A small image diffusion model, trained from scratch.
Model: 5.51M parameters, arch unet, norm groupnorm, activation silu, widths [64, 128, 256].
Training: adamw at rate 0.0017, 32700 steps, batches of 64.
Data: trained on photos with spoken descriptions (Open Images, Localized Narratives), 203450 training examples, 10.3 epochs.
Rows from block 8 of a small image diffusion model, named by matrix and row number. Rows with one number belong to one channel. Each number is 128 + 32 x the weight over its row's rms, rounded and kept within 0 to 255. All counts start at 0. Numbers have three digits each.
After each channel's rows are labels from the 100 images, of 14976 (inputs lightly noised), where the channel reaches its highest value: "colour at peak" is the nearest of a few named colours to the mean colour under the peak. Only what is clearly more common there than usual is listed. The data: photos with spoken descriptions (Open Images, Localized Narratives). In brackets: how many of the 100.
# convs0: first 3x3 conv (model.decb.0.0.convs.0.weight, 128x256x3x3, each kernel summed), inputs 0-255
# convs1: second 3x3 conv (model.decb.0.0.convs.1.weight, 128x128x3x3, transposed, each kernel summed), outputs 0-127

convs0.56:200198191209167163183170176175176168143181192139179182165177197169184174184181191098174155072173100122107138108115129107109121125128131126114107091110122115111127114125112121115148124120126141145138130157154128133160118170140169143114174164158143132067160152159152156140171166137135117164170151163176098147162154157149167160158136181156169154160049109155154168165074185170078138156155156113129144136065090159111040128097157136168115130139163126102133138126107129095103119095160139138161130116138141160158156142118101134072143121132116160130112111102139141164123126094084130138117126121140099156150118106131137123121177108119114097085158134086132169151157198134153134204114095176157100133091165074042104127114143177117123100114114075127115099159128080099074119157139137
convs1.56:124143133177227152121128143074124140143136126084072074123142170047101154141146181135098117094122122150121096135104110116132135128159118068111083149137143102053150183167103113104159148196132078090154164083133122132142130117089074117143109119130055172091174158159110088147118122101125125140107045051137134084146095151098146142097143142097135144093124129082156116116143147075160084137136
colour at peak: brown (61)

convs0.93:048098080100090116196120126126150105075063195087135128122182139234119097130095132113112106097096128133119041153117112079106127104094122149110144162168122117112148132139095109091162154131077177113129166111097149110157143151156120140122164132118163108148151122099128192164136118127102230134086129153146179169151228120181153129113141093151113219132126118135127135112128117095192100200188116106119059103157131104154146095145093092116103086119108108166088019044111125098074129148140058140123120085109155113133135140107125109115091101114123131081110116079142103147137114115159129116141129129128146101093113121121062164126109113120077155134106125129119132096094134093103074097122179074153161136152138130150145112184119121134163152111152148077092117091140195104106127119131127
convs1.93:169117089115094120166102154167127157239111103194112131125086131140107083087157104116163134108151160073104181138118176135168156117068139165157159105153134102146118111145165067101076115107123154146125141083138128075143103096124145066136160155156135178109117172152130158158147091128107157168108135136141151150120171113162049186106146114126155148138134156232146129128080139136148159142179
colour at peak: black (51)

convs0.112:078129141118104132132128130103117118123101144085117115144118134160158138131119097157153117128116087116091121118088110092127101098097093127087078110109095099082132107078086133075118113120090201129113136143124121131138119138145135127147141170136148127173133151140120132128160153084132125142138148145123174144147143142146157158121138180136116116130152129108118160135125141144102104139175161186087093089103152142067010142094202103152128134147135063087125255172055117092138097117108086181172132093140158177173109136097167128111048187154143070140101112141127057105103161162163090174061159136163074132156146068105168141131118081149097114098117156145120110114152118096105119157180148153100120194156143132130111124130133171156121146153111093120133070102011113111151153129019159
convs1.112:151148159122124133133081128067111157072124152051167138134103104114155127159083170140067108142122117114132179093160088114149140140158086113161077103115128150120154105105126083146141119119121167159110094110015078101140117115123114143173138063103086080136090162180120139117143131090087153099141137186103123131123169154123157172061075139167075161157122129135100162104047137142151171148093
colour at peak: yellow (54); orange (25)

convs0.43:116098120114120122092115118150122136148121086161110098085082099111094127121102133160117146131135109117113148096133109118100087122142111098164114182095109118121081141126109070131112106089124123162174111147130151166127177133141136149129142116158144148122154162168127124135154149151192133130079096123088103067074130077084094090096104085113108066098122110124126090107114095113085152098067038086125120124102104133087104151143064095108142103103105161149183150145128077149151060091135130186203101088090106133169159043116095072145124135125069150109097122159137075120114160112131124091045113137135138017162079099130192114058117126124085151090101194108149110141076176147080107162155105121165099100183056171130140152132107183142143142118167109117120122142054172141101175167157158
convs1.43:090199092141134112119072139076098103103196051087130115073086048135135119147160104170126151127168157117112076123119114112150057177096040118143090119105110112199131138090118125140147114097081168126178114179165080143112104164168166130109121142138167117111108114113185139104147082108148145126149152129139149109167146118122174200092131140126121115140117104111153111131140130188090127113070
colour at peak: blue (34)

convs0.7:134142099154144173152133117099088152147116133124145174136175124167117128116146111170136142146103143129137079096130114159109094143137113114149116121126100157112068124103169140182147088111192131178124182066117159160131148119112090126127112098129085126183099098137116139131126139111127159108164106103132142144115137154134114128160120129084163181131188159101098117149156097119178134179139073088121125103163117152111122133083082122090061092100146108111108235120157056117194097194099110120105119014168112108119133153079076082142127031157091079199082081122160130143113093132023148090068106138120132150156061146132101109047106124139185108125119123115094096138145127127180084175113115089140150085180132177140127153129105156139101141180178085148131139120119171146168113143146147
convs1.7:163103173108119090197148100119132199136119146131159085107109138120118156090146118140096104121139128141152118070112101162137177111108143057159105134170118112134111139165142106064097157087122082164121161111128138178123118135177183164146123112147140114129175121091111179087106184091137167108095187172153063084150092120087062107136176093106152063106128099214154131151096137166168154153115
colour at peak: cyan (31)

convs0.100:093145135132155103129158128137164137172134116125147147136142161122148144134143168152149145164137163142140126133164137149128154154158158150141156129137142148147132149140156132149142157133137106113108114110137127115134132138109119103147110120107131109162104099122129110132104104119111126130137146125139155150142134132133133144130123129125153141164131125145145130143171133152164124121140180132123170112145150134113126178149137165103140188150141100122175154182128119135150108119195182109053065149086104070086079070050132133116170048105086113137147104091142095058112124073092141158112010097089054125099089086081093060074049089077125131041109125049082136121129066082106099093022137110121086048119110045082072185141096071120076116101077119094098107120087099126050156104127109
convs1.100:180135136081186197089177086196154074123177126128163162106100134097102194114108183130145143150102182141128060129138094101132144136165115092151091113197164155108131120132101184129094120123113154173067082080116117107127124123156112136129114197160109138145116098123162168106120144125142136139129084157136106109154103087090169135129143099117141092173149112111077070208109082131094086125091
colour at peak: red (63)

convs0.55:131104092112108120115092097113101127078132134177100113121099070077096120046103085151107093144113127084158120121105092136158111131116145101157107075126108125149112120112134152160117108086171163132125094124132141109108145098121130148138135128151116152118143157125119144112128129237159142128111086109099106074084121118120072124089082092096095093089090146110129092121127101093101144091102129121062134092161102115110067075071130111103120153125154097131139191150111114099109151140132165088148091074068133126100151101056128187126175195105112160138140147126171127146171146106109171126126116123118051137085119041154163111169085164132084114099163119119143071152129122133121081086148096071089147106106084070121090176128132069202139105108145144103157167126048144129073108106154255
convs1.55:125090123152139136125162138126099139127110134182052130112148172131126140114144101126089139125140128144089114091095135108096133119152106095151142153140197158157131125140093109107118092238176164077166095122196112103145083175118114066124114079152123156146164167128120173125131134092115140162161153123104209112140075137032132180078146149101147153165140118090150128041090156126157141099101
colour at peak: red (42)

convs0.126:154146136142114109119108114115119152092136125186113096100090110117115117122105107117122123071115147150129144109164144160101131141144136146151117130127108137116115113122156147151189123135169109169156106145143143160160159149130167131116173151135131169100124167177137161144152143177182130165128105139112084101110167129110112118123099147106130110132104068131118116113114124112098161116103113101156056111144101100162157092029157133140188092113079076177176112137101094118122142190140101130197134121106158168167075113132125130094117142122018128137140120116146073151050052105115146189135044148136129074122096132088072159119195029132093162123082167112115209098124150092051116235085126119109136142168111097109106101158100160113145113068131104142096101111104189064116102144081172
convs1.126:149159129141196165122173142077139130091120146095174103134125154115172002170125125148127099125150122111109099169103161119182117144105161111195133117111126068159133125102144154127134137105140130106113175089169093105107073118171103153123151083145134127162189108132128115136091088150078116133142028109137138129106167057099086100094112133150086140129105101192089086137140163125107108071136
colour at peak: pink (35)

convs0.65:179115111106129169125106096088136088162122125158125121138134125136141112120124128109100171154096104125113122105116118119092114108105133130091094136106101103120114096100128136112105127115122161110093158127067102096129106126109125097096119134116115106188107114117126127118109111129096138123136125125127155150146166130137134142119120145125138153143126147122127122131146140131172145160162106050116078121171117098102165110149031147143131098143133173168125195100101144092125218136101116193229108113183116080093140125157219070182104122158096139136090211180121147085122131124099140127074139000125102139071060122105110119173190138160148104067088113137156099123098126133110101151152177130120184167157100112143070137077153025126094170100084098120125090089070091140130139121113068
convs1.65:121057135153172083132147069134099103103160102122122139129141115115143105125121181080162107182128163115131081144157102123159189143116135105119129112142119111077139106207087124131088090110122159152097027180129119120122067090116110136129134125117139123117149068147148181128159131130150148135135096159117159071146035125055124150163119102110165108153151155111077046155110111162121129187171
colour at peak: blue (44)

convs0.13:134115127134124123150159125137096148134134153136120152135145125183132147108122116188155116159129164128141130132139134123128127133134128116170161153140144169131144163131135126150137122142142178125138136104130119145112141118124114139152116087135111117142123120114102107120120130134137177123115114107096145115098116131119097102131130094104094126095130129111104110114146093113109134124106073046074052167151149108131118137019100142112115132064142150132128053082087165083161093155150211180131134127136150114155127123039153120147166154121068089157115184120250114096122093080092102142088127141118072039240076013117131134195161127159116106035102141122134126120167112129120188128117143119132088174129134125119047146122077134079109175140047120105135102053084187124158120104111126
convs1.13:138089104147060158138101091159091094119117184133107121177095143094155077110077099124137135136095096137100123070145173077061143112141181129116095093140126168111112141141118120146108075132151149085137130135161150165180129110157112130149069117135113060183164170137160154077147146168143143120106166048056192109089139147119096147153124112147120116090133138185170099044135117133142150083114
colour at peak: red (83)

convs0.68:157109127163100134130117126127153096119104178133119085136106147063164128139108111093112114176106098128110124110117122093209116088071148151077106100119091097101137089088112144096099137149116106123109092154133109105156098144145168127172165161134133155114144157148106172149133128138109095148140142152142134126161088145148153160122129150135166109146170167148124135147167153121146098079158139168134141115172121133126125118183167154091111206161164099157129139110172150098160162081146135104125042112149138079120107104174124076152143141133098132092125147180158130124147094054100167084147123152109120138200178117157103118137123142139135116147112122099151121132127148135133121145130141128130171163117122000118130207146134131199137189130099150137146167139139176168000123154230112
convs1.68:095121143132132128141137171126140114181118137148059115107125083126141145092161065114181114099143136058125184114127124160147107130079101095152157107140119126158122098131098096133153143184115148079127138100151136041147140132152144166109108089126137159173155144124117187110170107102104116173131152133101103143134137166156084168106097090100122145165119116091181129180125122089122000109118
colour at peak: black (100)

convs0.62:229131162150140204154134136167146183155161151131123144126148141194132179139129134139159174123181111097142132116101075138080080135131122073174115141122104122139052143143125104164104090065137187185158140151102162146101175096137113170090137121157136157040151154144093120105164145184175136111110107177112147112106176115129131130121124121153153128134017156144168116161089129146065182169127169103094151100075133097075115156129180089110094139135117162175072151130108129103168126092091136122074150077116146165130155144136093149161130146122134170112165145113173173099130152061105137185119157121134107135142092124116127089143130144148146191138147104146125195127141119129155151159103076151132144110069158076102099098156135124090069089110149182101138147194133084066139163151120173
convs1.62:103123118138135130157104148126123101239095147127092096114147142109107187068158177162092106082124144155131167167109095141151109101142109123145160163138144134106174118144103098114121167140122124196155125086162121172124144112120144071171115027122095154046156147142046085147131131097143137159108100098125171160156156110134091118083150120117122155069130135167181114137160144058140119133185
colour at peak: brown (62)

convs0.82:153117141113092101116100113137107121114102134090106091096096121107120105130096108144104112113123079129092122090134120133120098105104096123107096084079109089101095101087109112110103098116123118150159117140107110158132131123117148117116141120129131139129124158156112135122124126168155149134123136159106185123130139130136148118133144143128140126126105174150138124121131146116153122093129132142080146102072154175078115125090158101128124120150111131188060173181064137113074134081119012116073127068080121137060145107148151089134093124114100179132132103137098130126117187161041124170117129136082100154000135168149131080139130144130123089133148084131092166123129100148161085137024141130104076080146159104117130038167139096049079000034114168159152116184091086181118141147104145
convs1.82:162145094161128150117098118077130123186099160099155103162108145171146123158107104144193119119090150114151147143152154165120105124176139119100089130090132104144124136097097044125156157155121107122124135133114186115083108081146199091166105092113115134110102166146000113105146075097091123205176129151195101131127152131132129117105105095173115100172144194152136153143112157120131144155172
colour at peak: pink (32); white (25)

convs0.2:108084114048064114108123060046165156111085163091084081091112101176128099134052113113161094165110139119116091132089096129104106122140083157120129108159059100103107128119120120118091115117118183139125129111075157144146189149142113133108152153080127129170104127132082138151117114109150175158040104145047148120081123100135107102069110130098066093104161128075103130078116043084144097090151178140141121105138162171116143176107167114108066096112133160163059145125126102126165131146101133111116127110141153205139138139155107140120119132134121116137122108129107109147116155121109136176148114128095137126151037095103092097124171131101173158147105105155108251079178177176099085162129137097135144108143152148153154158099112173135084179132110092110125086135146140163157168107090147
convs1.2:091157146124148125099130122090162171126148100077141083156126165166116193099096174136151113149135146185098065207168155156105225078105131122160103079149142155141178114126131096110136162076117127130153145145073085168207105147169115124097054102210143165127139125154111155134099157125105177102073149139136107120142129157157126122147110132141101086128116089144147116135141092094194150157134
colour at peak: white (44)

convs0.111:095136124111140150137131127149149162131129123156127150134138113161112147098124131223153140186148162123143117149121129137068143154157140116131153124145143160155131156147159143152135144114141116131156146121088165133104170111148097148130133108142122155109142123101144132123143136141142164116118123135124130117112133134122099137118101079143107134126105138129160122121171118122146122165112142152133116139137120120169133110074088163158098132159105104082153093119076035149089118166102117154112107089149123107105061168121100080085102042064102081122239208130134157124147111105116125108128143030113124175097084128102114052108197093087162068101125073049077120113173080133162106000170121092115104131169000115108109163097177158101102182130101078108129101098119180125095118104112083
convs1.111:134078145073118096152107105155121181123098110176115111110195147122119135103133111143159196169076113103183109154124167138103132134060125119101180121156092148095166057090128134119087084128174072125124132114141128145132152198146132115139108199152145073074146119147186115139124127088139099085096136127123097172136095157090108057077132090106137143142158131083134148117105144201123144159051
colour at peak: pink (29)

convs0.38:143111068097108157129083107097101068104102106105105105104112091144092071100099102185063119136060120106099107083090096069137079066089109097110111089116104128092077109103071093087139119112090161138125154125121125139134122135135126140138129126136137145151145126107140148141128124093125128097110098105131137127118141103128134100116090137123127138101184157127097096108156121100152117164129135175119140060146121135119209052114156137131115099138116125064134126199119056091253141136131020119134106134166125077139129096158138045173055133101138151176129094177102070097131142133118177151035125122114183099095119166150122130117115131127110175120121135123120119175134164130114070146123107123113161101153180130131228132147123119223120149102093152141138110158135101143111151122151060
convs1.38:164158139173161191120181146140166182162135093150091097097097131107133123133142136118180158094153175143133145107103189141169102147109157150148121100151124166065150150127153101140164176120163164108124151119078129144104128094100075144120125099147122118135141131154133100109092134151113058104104120151127000093147133147146140124148150113144144086066103119136164096251149109147114151086173
colour at peak: green (26)

convs0.52:170132118096116125099102124113083138125150101090108122087106081147081105109106097100121137103112128130136129101112120119101118133125111090171101081138142121115105150114102103146101107111144175130151120100124136141132128120135136132108141115151133146120146140141113136108131135165157170119122139124124113132123172151125121128149159085126121114125081110098143131115106127131129112125097111067079131126136198123117116217151131106129113132129185081184136227144097114088126144182104220178129139096172115106080127148111140146115175117140191092211124141017128084161135153182155148107158107155123000123097122077106073121120163129148143160104129165135157144120063094149150075154136143103096170180149169136129021101142137103154113129211123116136138136144127141162161126061087255
convs1.52:151138180127114157120141158115132107096132156122105108122138137106167173063102137095037110136123123142133134090118158115112166066174135117176106127124166105155110151154102118149143119126136090180160120142170121126134122124170112116149104065122161122160145193154094136156187153166127175151122121086087218107135116107067116123137142139182103132172127152160143156021034165128151176112171
colour at peak: red (41); orange (32)

convs0.76:098153115145185110134190165192183150158170102052172174110169162173121142157163215162123155074156131150150130110195117113171133104128169123145141088111189138161062125160133105137194163078124173131129120119187143125118128099127084098122116099125148142125136113109136112141121103022101164106099115102122136132139201108139117146117127054136149141177147146151165088141098117131127048169091192114104052126158150121145153127159137116143123125135160161122099142153141133164093094117192147230123140098119110130155140131160179076145111148149145111116081111089100121134125128165143145089119137126131076124178148124130096152118139056140091114127132066146054088146104195138127133145123130154131170121142138147092182159181068106166128168139112106160103104104174176117104099175081122
convs1.76:145123086153113130168148120114036143145107163185175097121127150123126041106070151104115093093110157141173114135103136096137079114132157093153124081085095088140099129114102129114156128123144111152100192088088169123045128187108092148103132144191082067146140100132138130103130170190123105113096171129097113072111122106148129189148117086073138125145100141118124129172177142078101167095096
colour at peak: white (30)

convs0.127:102133116136120123132129138135127124116110135161132119117129124121126125129127131111126111129121136130131122134134137127127143140135140138134139128143142139128143129132136140131120143134139115115116122123135129120132111132129128132143129133126122128099127123127128134131123123168118121132141138132145141136143134143136136136136143136130130146137100139141132141127138133133124148138137148145099148105188149123095050090105147115115127158171131118055126169153084060109209167107131090108145033124140183161140137115178129132115000149141122122131125146123227039000123105046082143131046108143114109163194147154145132119104128144141088166170135102126131111152137141143131157130119132129059095120112148122119176137120130152127102033109010129092148036149128121141149110152114143
convs1.127:114090162108154123129078055098098160097129112118122095131129140114122119117148144123112083132073117124115175107172082148179150148168125119153171079143149043184098109097107054125129111181120103188107098102134189057125127085139132114134128163116096130067097136187122162112108134124134118102115110196128096102160093120097151124101145138165023153143130083123167147179122124114170078147106
colour at peak: green (66)

convs0.124:115151096116171131123134124050185088183161095096157162151168166137170112131160184120124145162110121117115125129144115141148127139148152176076097126116104109139106069115118130107161164121131117082037134088136103069137079125060097062110097152064103091132054080104157094114069055141072114108132105109113115163142108100090134127086093167074127116163067136129108121121123136152136098129169135184102105121134152149144133148115108171162114217108134152155139109148153122134126171103186114147127133092136133122150141125111118166082202146095139160139150159189096068149111114104101137071155146112139182104108127148146060116121101198179102074095171064161141076122132157185134170067143132092109107090077090140163134148170137106128141186137088138119161174102145188152128140169145127
convs1.124:107163128109185108145090151133110122209183071156140151148121164060155117075123131192108120128180139116125150116155197099102114132092174090174134143181156099106113082131110136108132093157072165151085114132150091131136129148106170159090154166115098160095159136092080163136108135122124099221179097141108088120150141150057129138113105187138096134144125163181043120148124150119117110124142
colour at peak: blue (32)

convs0.83:079124128133138141177135155140136125114109150074151144138166141215157123136141149087134137114120105136114065126135139113096123117112109127116126127113131108113136132115114104110138118143107202133147159126122125143152126151145159133123146137131146103123141143153142144143139141053121200147160178156170144176177211166174176154164148148162164199161107157150145173148107170153160061194193143102132123125144160120114165083144144120077083130115091079135184188175116131064190121150167166193016093164088131112131099086114151136132142101099048125131122103104173135097094142076161115145113079111129149084140127138089133055144067145117076163081144165082107127110145134122137128120123128077140056097182134089169115171153072125158109181111084136068100067100092141080107143126141104
convs1.83:111127119127078089161118087160185127161162104131070106102121132145167079110134064144097186088138120070092169151100121142131160113099120153147132102154121103114095073149041132106110132108086127109136235160153141132100115113089118123111130153132117199136138173144178165130144137142144164094131238122119150133142131143141132169153162119080125182084056132157141143122141130075130102126179
colour at peak: black (94)

convs0.90:158083103103100107139101089085088121090133111087101111109133096179127116099109132136116095065103158126141122127116118152153101136149148133155125063136100150131105142143157138173200112109164138153135136141172152147116165126134134155123127131140122114094134129133101119133140152100151133113109067126103183083075132105120103081107125145094113128091096193094093091108100084105164114154138150061152174112123143130108172120149157121084112110136148146131087090113007148137139160140089138048110096056114163060061195088115190126101140141089138178161118125202131144097136121145111114100120108125180086182162106099210090152106101168162221173097134115125111074131157126115159143116068165125138119126167113121189108133160164027110145111085142104134203145158138111139128120085069079
convs1.90:090089134106103144088150114181129125127117137210124156156120174102097140146081113114123104162189199139148146153153148109128125118154184150130147131147154142138135147087134113124140202095136154167138087155174113127117165114076131070207122039103110119165122149117079193113095043144079059081128193104084179127119149125103111099138122143128111118140127124170103115129156129185160144137133
colour at peak: pink (29)

convs0.35:196166106089177161141161126114134125128201135099168178136169128095095087124141140097121157138085182176117174106161158097090161110126132163111150072161138155110133145106143147120131151146146148124137126058121150144157132164147153122104142105113134114097126089114158149172097112132097116154107125079124076145128129134137101125119159042095110099126096085057108097097107078085052058108092079113114110082144114133117089060103059170174133100079146155144115129086140115076103178103094127130120110156125117174140174205147149099116140180136107081046108123145135100217135140135134132065166150162151136102129112106139111188149132115110107186186113112139155132112157174147098137149185153123184116160127166103141169158070140197074179145181140116072120140151089150085096116124149173
convs1.35:115157108136195106127148151102119103095097128155116130141114097124101147110195155066103162122174140180123088147138124161124151124027120154149165091092136148133125146105135138102150151126100106123150112147170141117165109154101067065009112132171145148107082142111116162158123116140175167159124106138135172112161099099169140102109088145096107095130161138068153086132118131141048046082111
colour at peak: black (41)

convs0.6:119123147134142167129142123132152103144133120091130134134136149151146121147131132184104148152107138174130145103198156142145133108117126145120134166101141139144098108116139107129117149132130155136117163122076101137126126119088110093087112121099147131153089124113142141138091089025108138115093099087087146104111157077102120082098121112094139122138160144123101075111128104106121093153096114092148101152080142129105190099136138150114131153132145107136152170172139138114067132143137178195080140128137028101124110124132157126177192162087179164196170110105052133157092143152184109104139113139124150112054148009141093147131099132098106147139130160109128149158145104115127067105133120135133163091126151161143000143156107078159177162112176161172073197038095145157125135137200149
convs1.6:127129151171121161127150089122146114142121160130138095140172128152142099102068089149140076116147140083170110084153172094134124094150100054094141130156126088216114134142102135098154104185139108087179110125181201056167155153133171159136110072091190136106135146124154132142103103119165175147087158146162179107099058091110124160163092134154079128171134106152097155157128167088176150160127
colour at peak: black (81)

convs0.114:116159165125114095111147163184142187066136150069124129109116124142090127167120120166111087091146129149131134103134160094136111103118056132146126106114129123102158139096100121105085110171112122138191096142157136159145119147180164147108199141142132185087144155142132145161130124076188138151111139128113119105120124134130116139124130104144109098097104134120126131078118129101102094100070160159162179129100147130145141162155192151165157152113083140172117150155106161192118105137128119155118132080123181120132138095102157147042115147141179130089149144185148121127113100113151144187163034169095133104145044114124187000128075165141125114124148113133130141141115164178164112106129068155087113155125129128138074178110103206232081180126142151091181135120105164158155134102118101
convs1.114:064116104147169136081075049137098080186090115095125143123114138127089183127101080152119072105148113092148068099131099121131198105142118170206130147174135110098098133149074128151162177130130105072187148063146117131092099141133154159108094093156094175140167141149113103126067146154141138143129158139120107125160136131152148145098104117152093131097127148114106100162219131115168154134190
colour at peak: white (65)

convs0.84:130176130146169155159169173134163161189135141120184191163180183161148141166174188069143169102146149109111094122101105103155107138137102093130136057149133143106101135134119094128154124111106102132128170093140176138161157167156116153119136128129150097115135091117175150156137151191113145118138142135177155199150155127154148134158099171139134193137117123156121140133120139135140104172192165129124114123110111116164078063109121160177134118136158181064150139178105151082025171077149167134139126131029131125122133169167117188090129136112160171091155065130131127142124167116113149116166199116161150134177110151163092168111107147104126142127202065127108117189101135105116074118141139178112070150149062111122175155187151218137180156143126133134135134142149084077113098109132149
convs1.84:122173086118132148143097132160119152184109090142074152136091143103166083120106122182144146124135162164114149210106163097132126154108165106079183158103137125119129169168099112103123190195127170085123133050158123090096165086097111141127160119151110128088142165121058123087086098101159097187109107154087155152130137111130077130109110152118094169165108117233073128118091126158110117129107
colour at peak: black (36)

convs0.0:125079124114083112161140138159104113090095162146100097117112116181145129109111103104122103083122102111143127138122122094110131102108132109129141143139155129145149161139104104100141147140118168099130142151079089111090107095126103135083119106124120090112146138106099121110095091156112169094055077110066153089077147075098110071069131122119050096064096101122099065068074094068093140105111140106128128148157076170171134073018150115127065102134095120150149139111130163095116144117151103088128111131083133134150117103120063115139118192073127123154149104116128100101128119138125078154155100123131124043126071089130066099074176095118146125116094125101115154099158145090023129175122157065104106066102144090139126108156102169102137143161172136116072107058118170095101106179043116
convs1.0:161185093105166169071165166092174115073130131105147133072089097101152069124105220157147072099113161145099125113148158115127098135095112114086111123121084094160141143102121144101204117129137104118123095108096128050111097128165103176080161141179093184116129130114132085147132095177135133123122017119094098161140158108140151108084126114136173162133130098123129116126073132120093142137174
colour at peak: pink (28); white (27)

convs0.28:096191103146140096119126160145172103107127112087150142103138156176112102167144168127096091064129125141120112119155147085071138133139129126125130112126163139126125112138110103115166163114095135078124122127177148111161088161147135114172144139130156179075138120122177155152105120086115166141145138105172154160178194123121140140135113127114150158150096121155131136110155165144082110187110073133211206126109039157099138151127078143100099092123055129201155202190138149127173120146141075110071132145222081095115129125102118120149130158108072069134138130127130136117070123134156133193055130148108122145126105120108149117125128100156132148128143147174159160143093173146113160150129159099104074074093226147111081123145109186146108122127106111129117130061126094087123205097070033
convs1.28:136164178140083131126126133167172083090103118150200192135107051103116107113081143106126094117122081124063099097141112152113155143124119127184119156166138139100102182144163144165124103032139085178126101149117115167103110084107147168147185052134170117114118106113144100147092093156161144105110083139113118176132107127158140067173087116187131070101114132137139118110117138138135170113202
colour at peak: blue (34)

convs0.109:096088104105064056144086093103094105037098136141082071096107083128116090102078088088105058043091130134142125154137137154202150152132145144139137135145126132151159133139143137141175131153152088139135093148162125128136140125125147135157139151117131128140121156139101139124128135138137157149110122155116055117106154127145144115117137126134125152135141009128120121129088113128219137120157121173131144107101150155104115071112094101139157168095154160126114115148146110102121164082160118000105092174101153171114132141171092100120084136114126164077173104153121103181109146111134138132142158128103159136130134174137146148052132155105098067140175151117118151127177119150133177131127137183138114099112122025122126181112126143120103171124084157099138161146110128012043116119185133
convs1.109:041121082145137102153146147147137171167110090137031130135161070104078133085146093108154125125137101108104152146116115115167095184131106131168113086132114174080123074094129095139107144152158155076138158099129166103158132055112125123104098056142110195134164119119088173113082134105097118187118118155133133115152131134141099135155132125148163154161134118150164165114175097129115008135111
colour at peak: black (89)

convs0.102:063129141136107086143138127138123146090112142145130131122135144138129125134121143133127084102134125131111112104127118114090108111112101120122113098120120120101105127111115122114140109121116123148141121125139139144146143145140144136136152131138144132102137122131135145146145140131129148139120110125118131128116133128132124111126103116118121128128103107121123115111131118110099123122116130148107167117198104118079058049081124115084096110169089094052111183156060101101176101113123126181098089074114177117127127124146166134189000150113119104105082103077231100000069136096100128110018102111124053132208129121113123104140128097113078173139132124080065119093161152116112120122100163127059074116167148094105191122125095118173110071117059070100128018119109132111126096173080145
convs1.102:158103156075062175079121098147133142087176102150171164084130147089154133111133120124187118149115151148101162143120093155093155123116108143124142151086115091098113131189069101116158151136095146156137099143173186143086105125133140121146155202111100127055094163142158208127096093141156154092121120160139144145143167102078188099126148120125036122189093101148172128072083105104119139116093
colour at peak: green (71)

convs0.22:123105178165117129138167143171166150149104202086123110135113173142163168166128154051169139160167092096099095125083104094044102104113096110086133139112103103106120131136101092088056111115087139121137130173077145137127147136147111156107144145127150130074142162121100145143133127079143161120100146170145146129136157109161158143117127146174151156143068108165151156141147135137089098114173112079128115163078112142113079085118107099121130095081078176131127044018133162097049154111118145116181145073115058151121153157172148134187198179141132144162110177112054189157130118143183070106142126121115137129100122144123128148111167129170106091139166148135142190134143173150173080223126102150152121163114133148136123090125093152055151117087140121131091123145054135140149141137157127
convs1.22:190127152113149098113153109149095110124151123142141145097170114156113118142116129131107114142138193136128085102213129132129101080113138161092137163135141142123117171179181122107125094125067094100074210078133178095138151088150091169099079064143159155075176094157119082143163129109220200123097110098127170085138145092165138132189108148145151168119142140110144108113116127069095126108159
colour at peak: pink (29)

convs0.42:179100131170139172147133134190096179122167130189124132121127121068116156090140152139146149134158155101148190096139120129127138140147168081188138156161168187121081150139153149193137137089176112167164116147130178145116148102154144175072148122186138161093176141151122129117164173225156095146126076118107108047080101137094063104151152070089121090105123132157129070123065087108060170112051127099124095107120111109123143148103110149161151047092116187160126057122127132127104074095114128122120126050136170146134115169151133013156141125136074096099138148119117101108131116095085133123118128172131178121156110109127112123123166151143081122136141115108115162098130150115144121122141148128171100194133141133138102163134156174101118118119128145136098097180117169121109102122153031
convs1.42:116130121150197097162126153095127100125090080141108122109100057079125144141182116142161152142113097166156105124077133119117119154092113131145147116147140131148127162112110147130097119139140096112149154118170159114150194157118105095055121082121145121114122097096145132178148113097221144105143118117140076161128041076212127128121126129112112033088163154072109095200200110099122111114127
colour at peak: blue (57)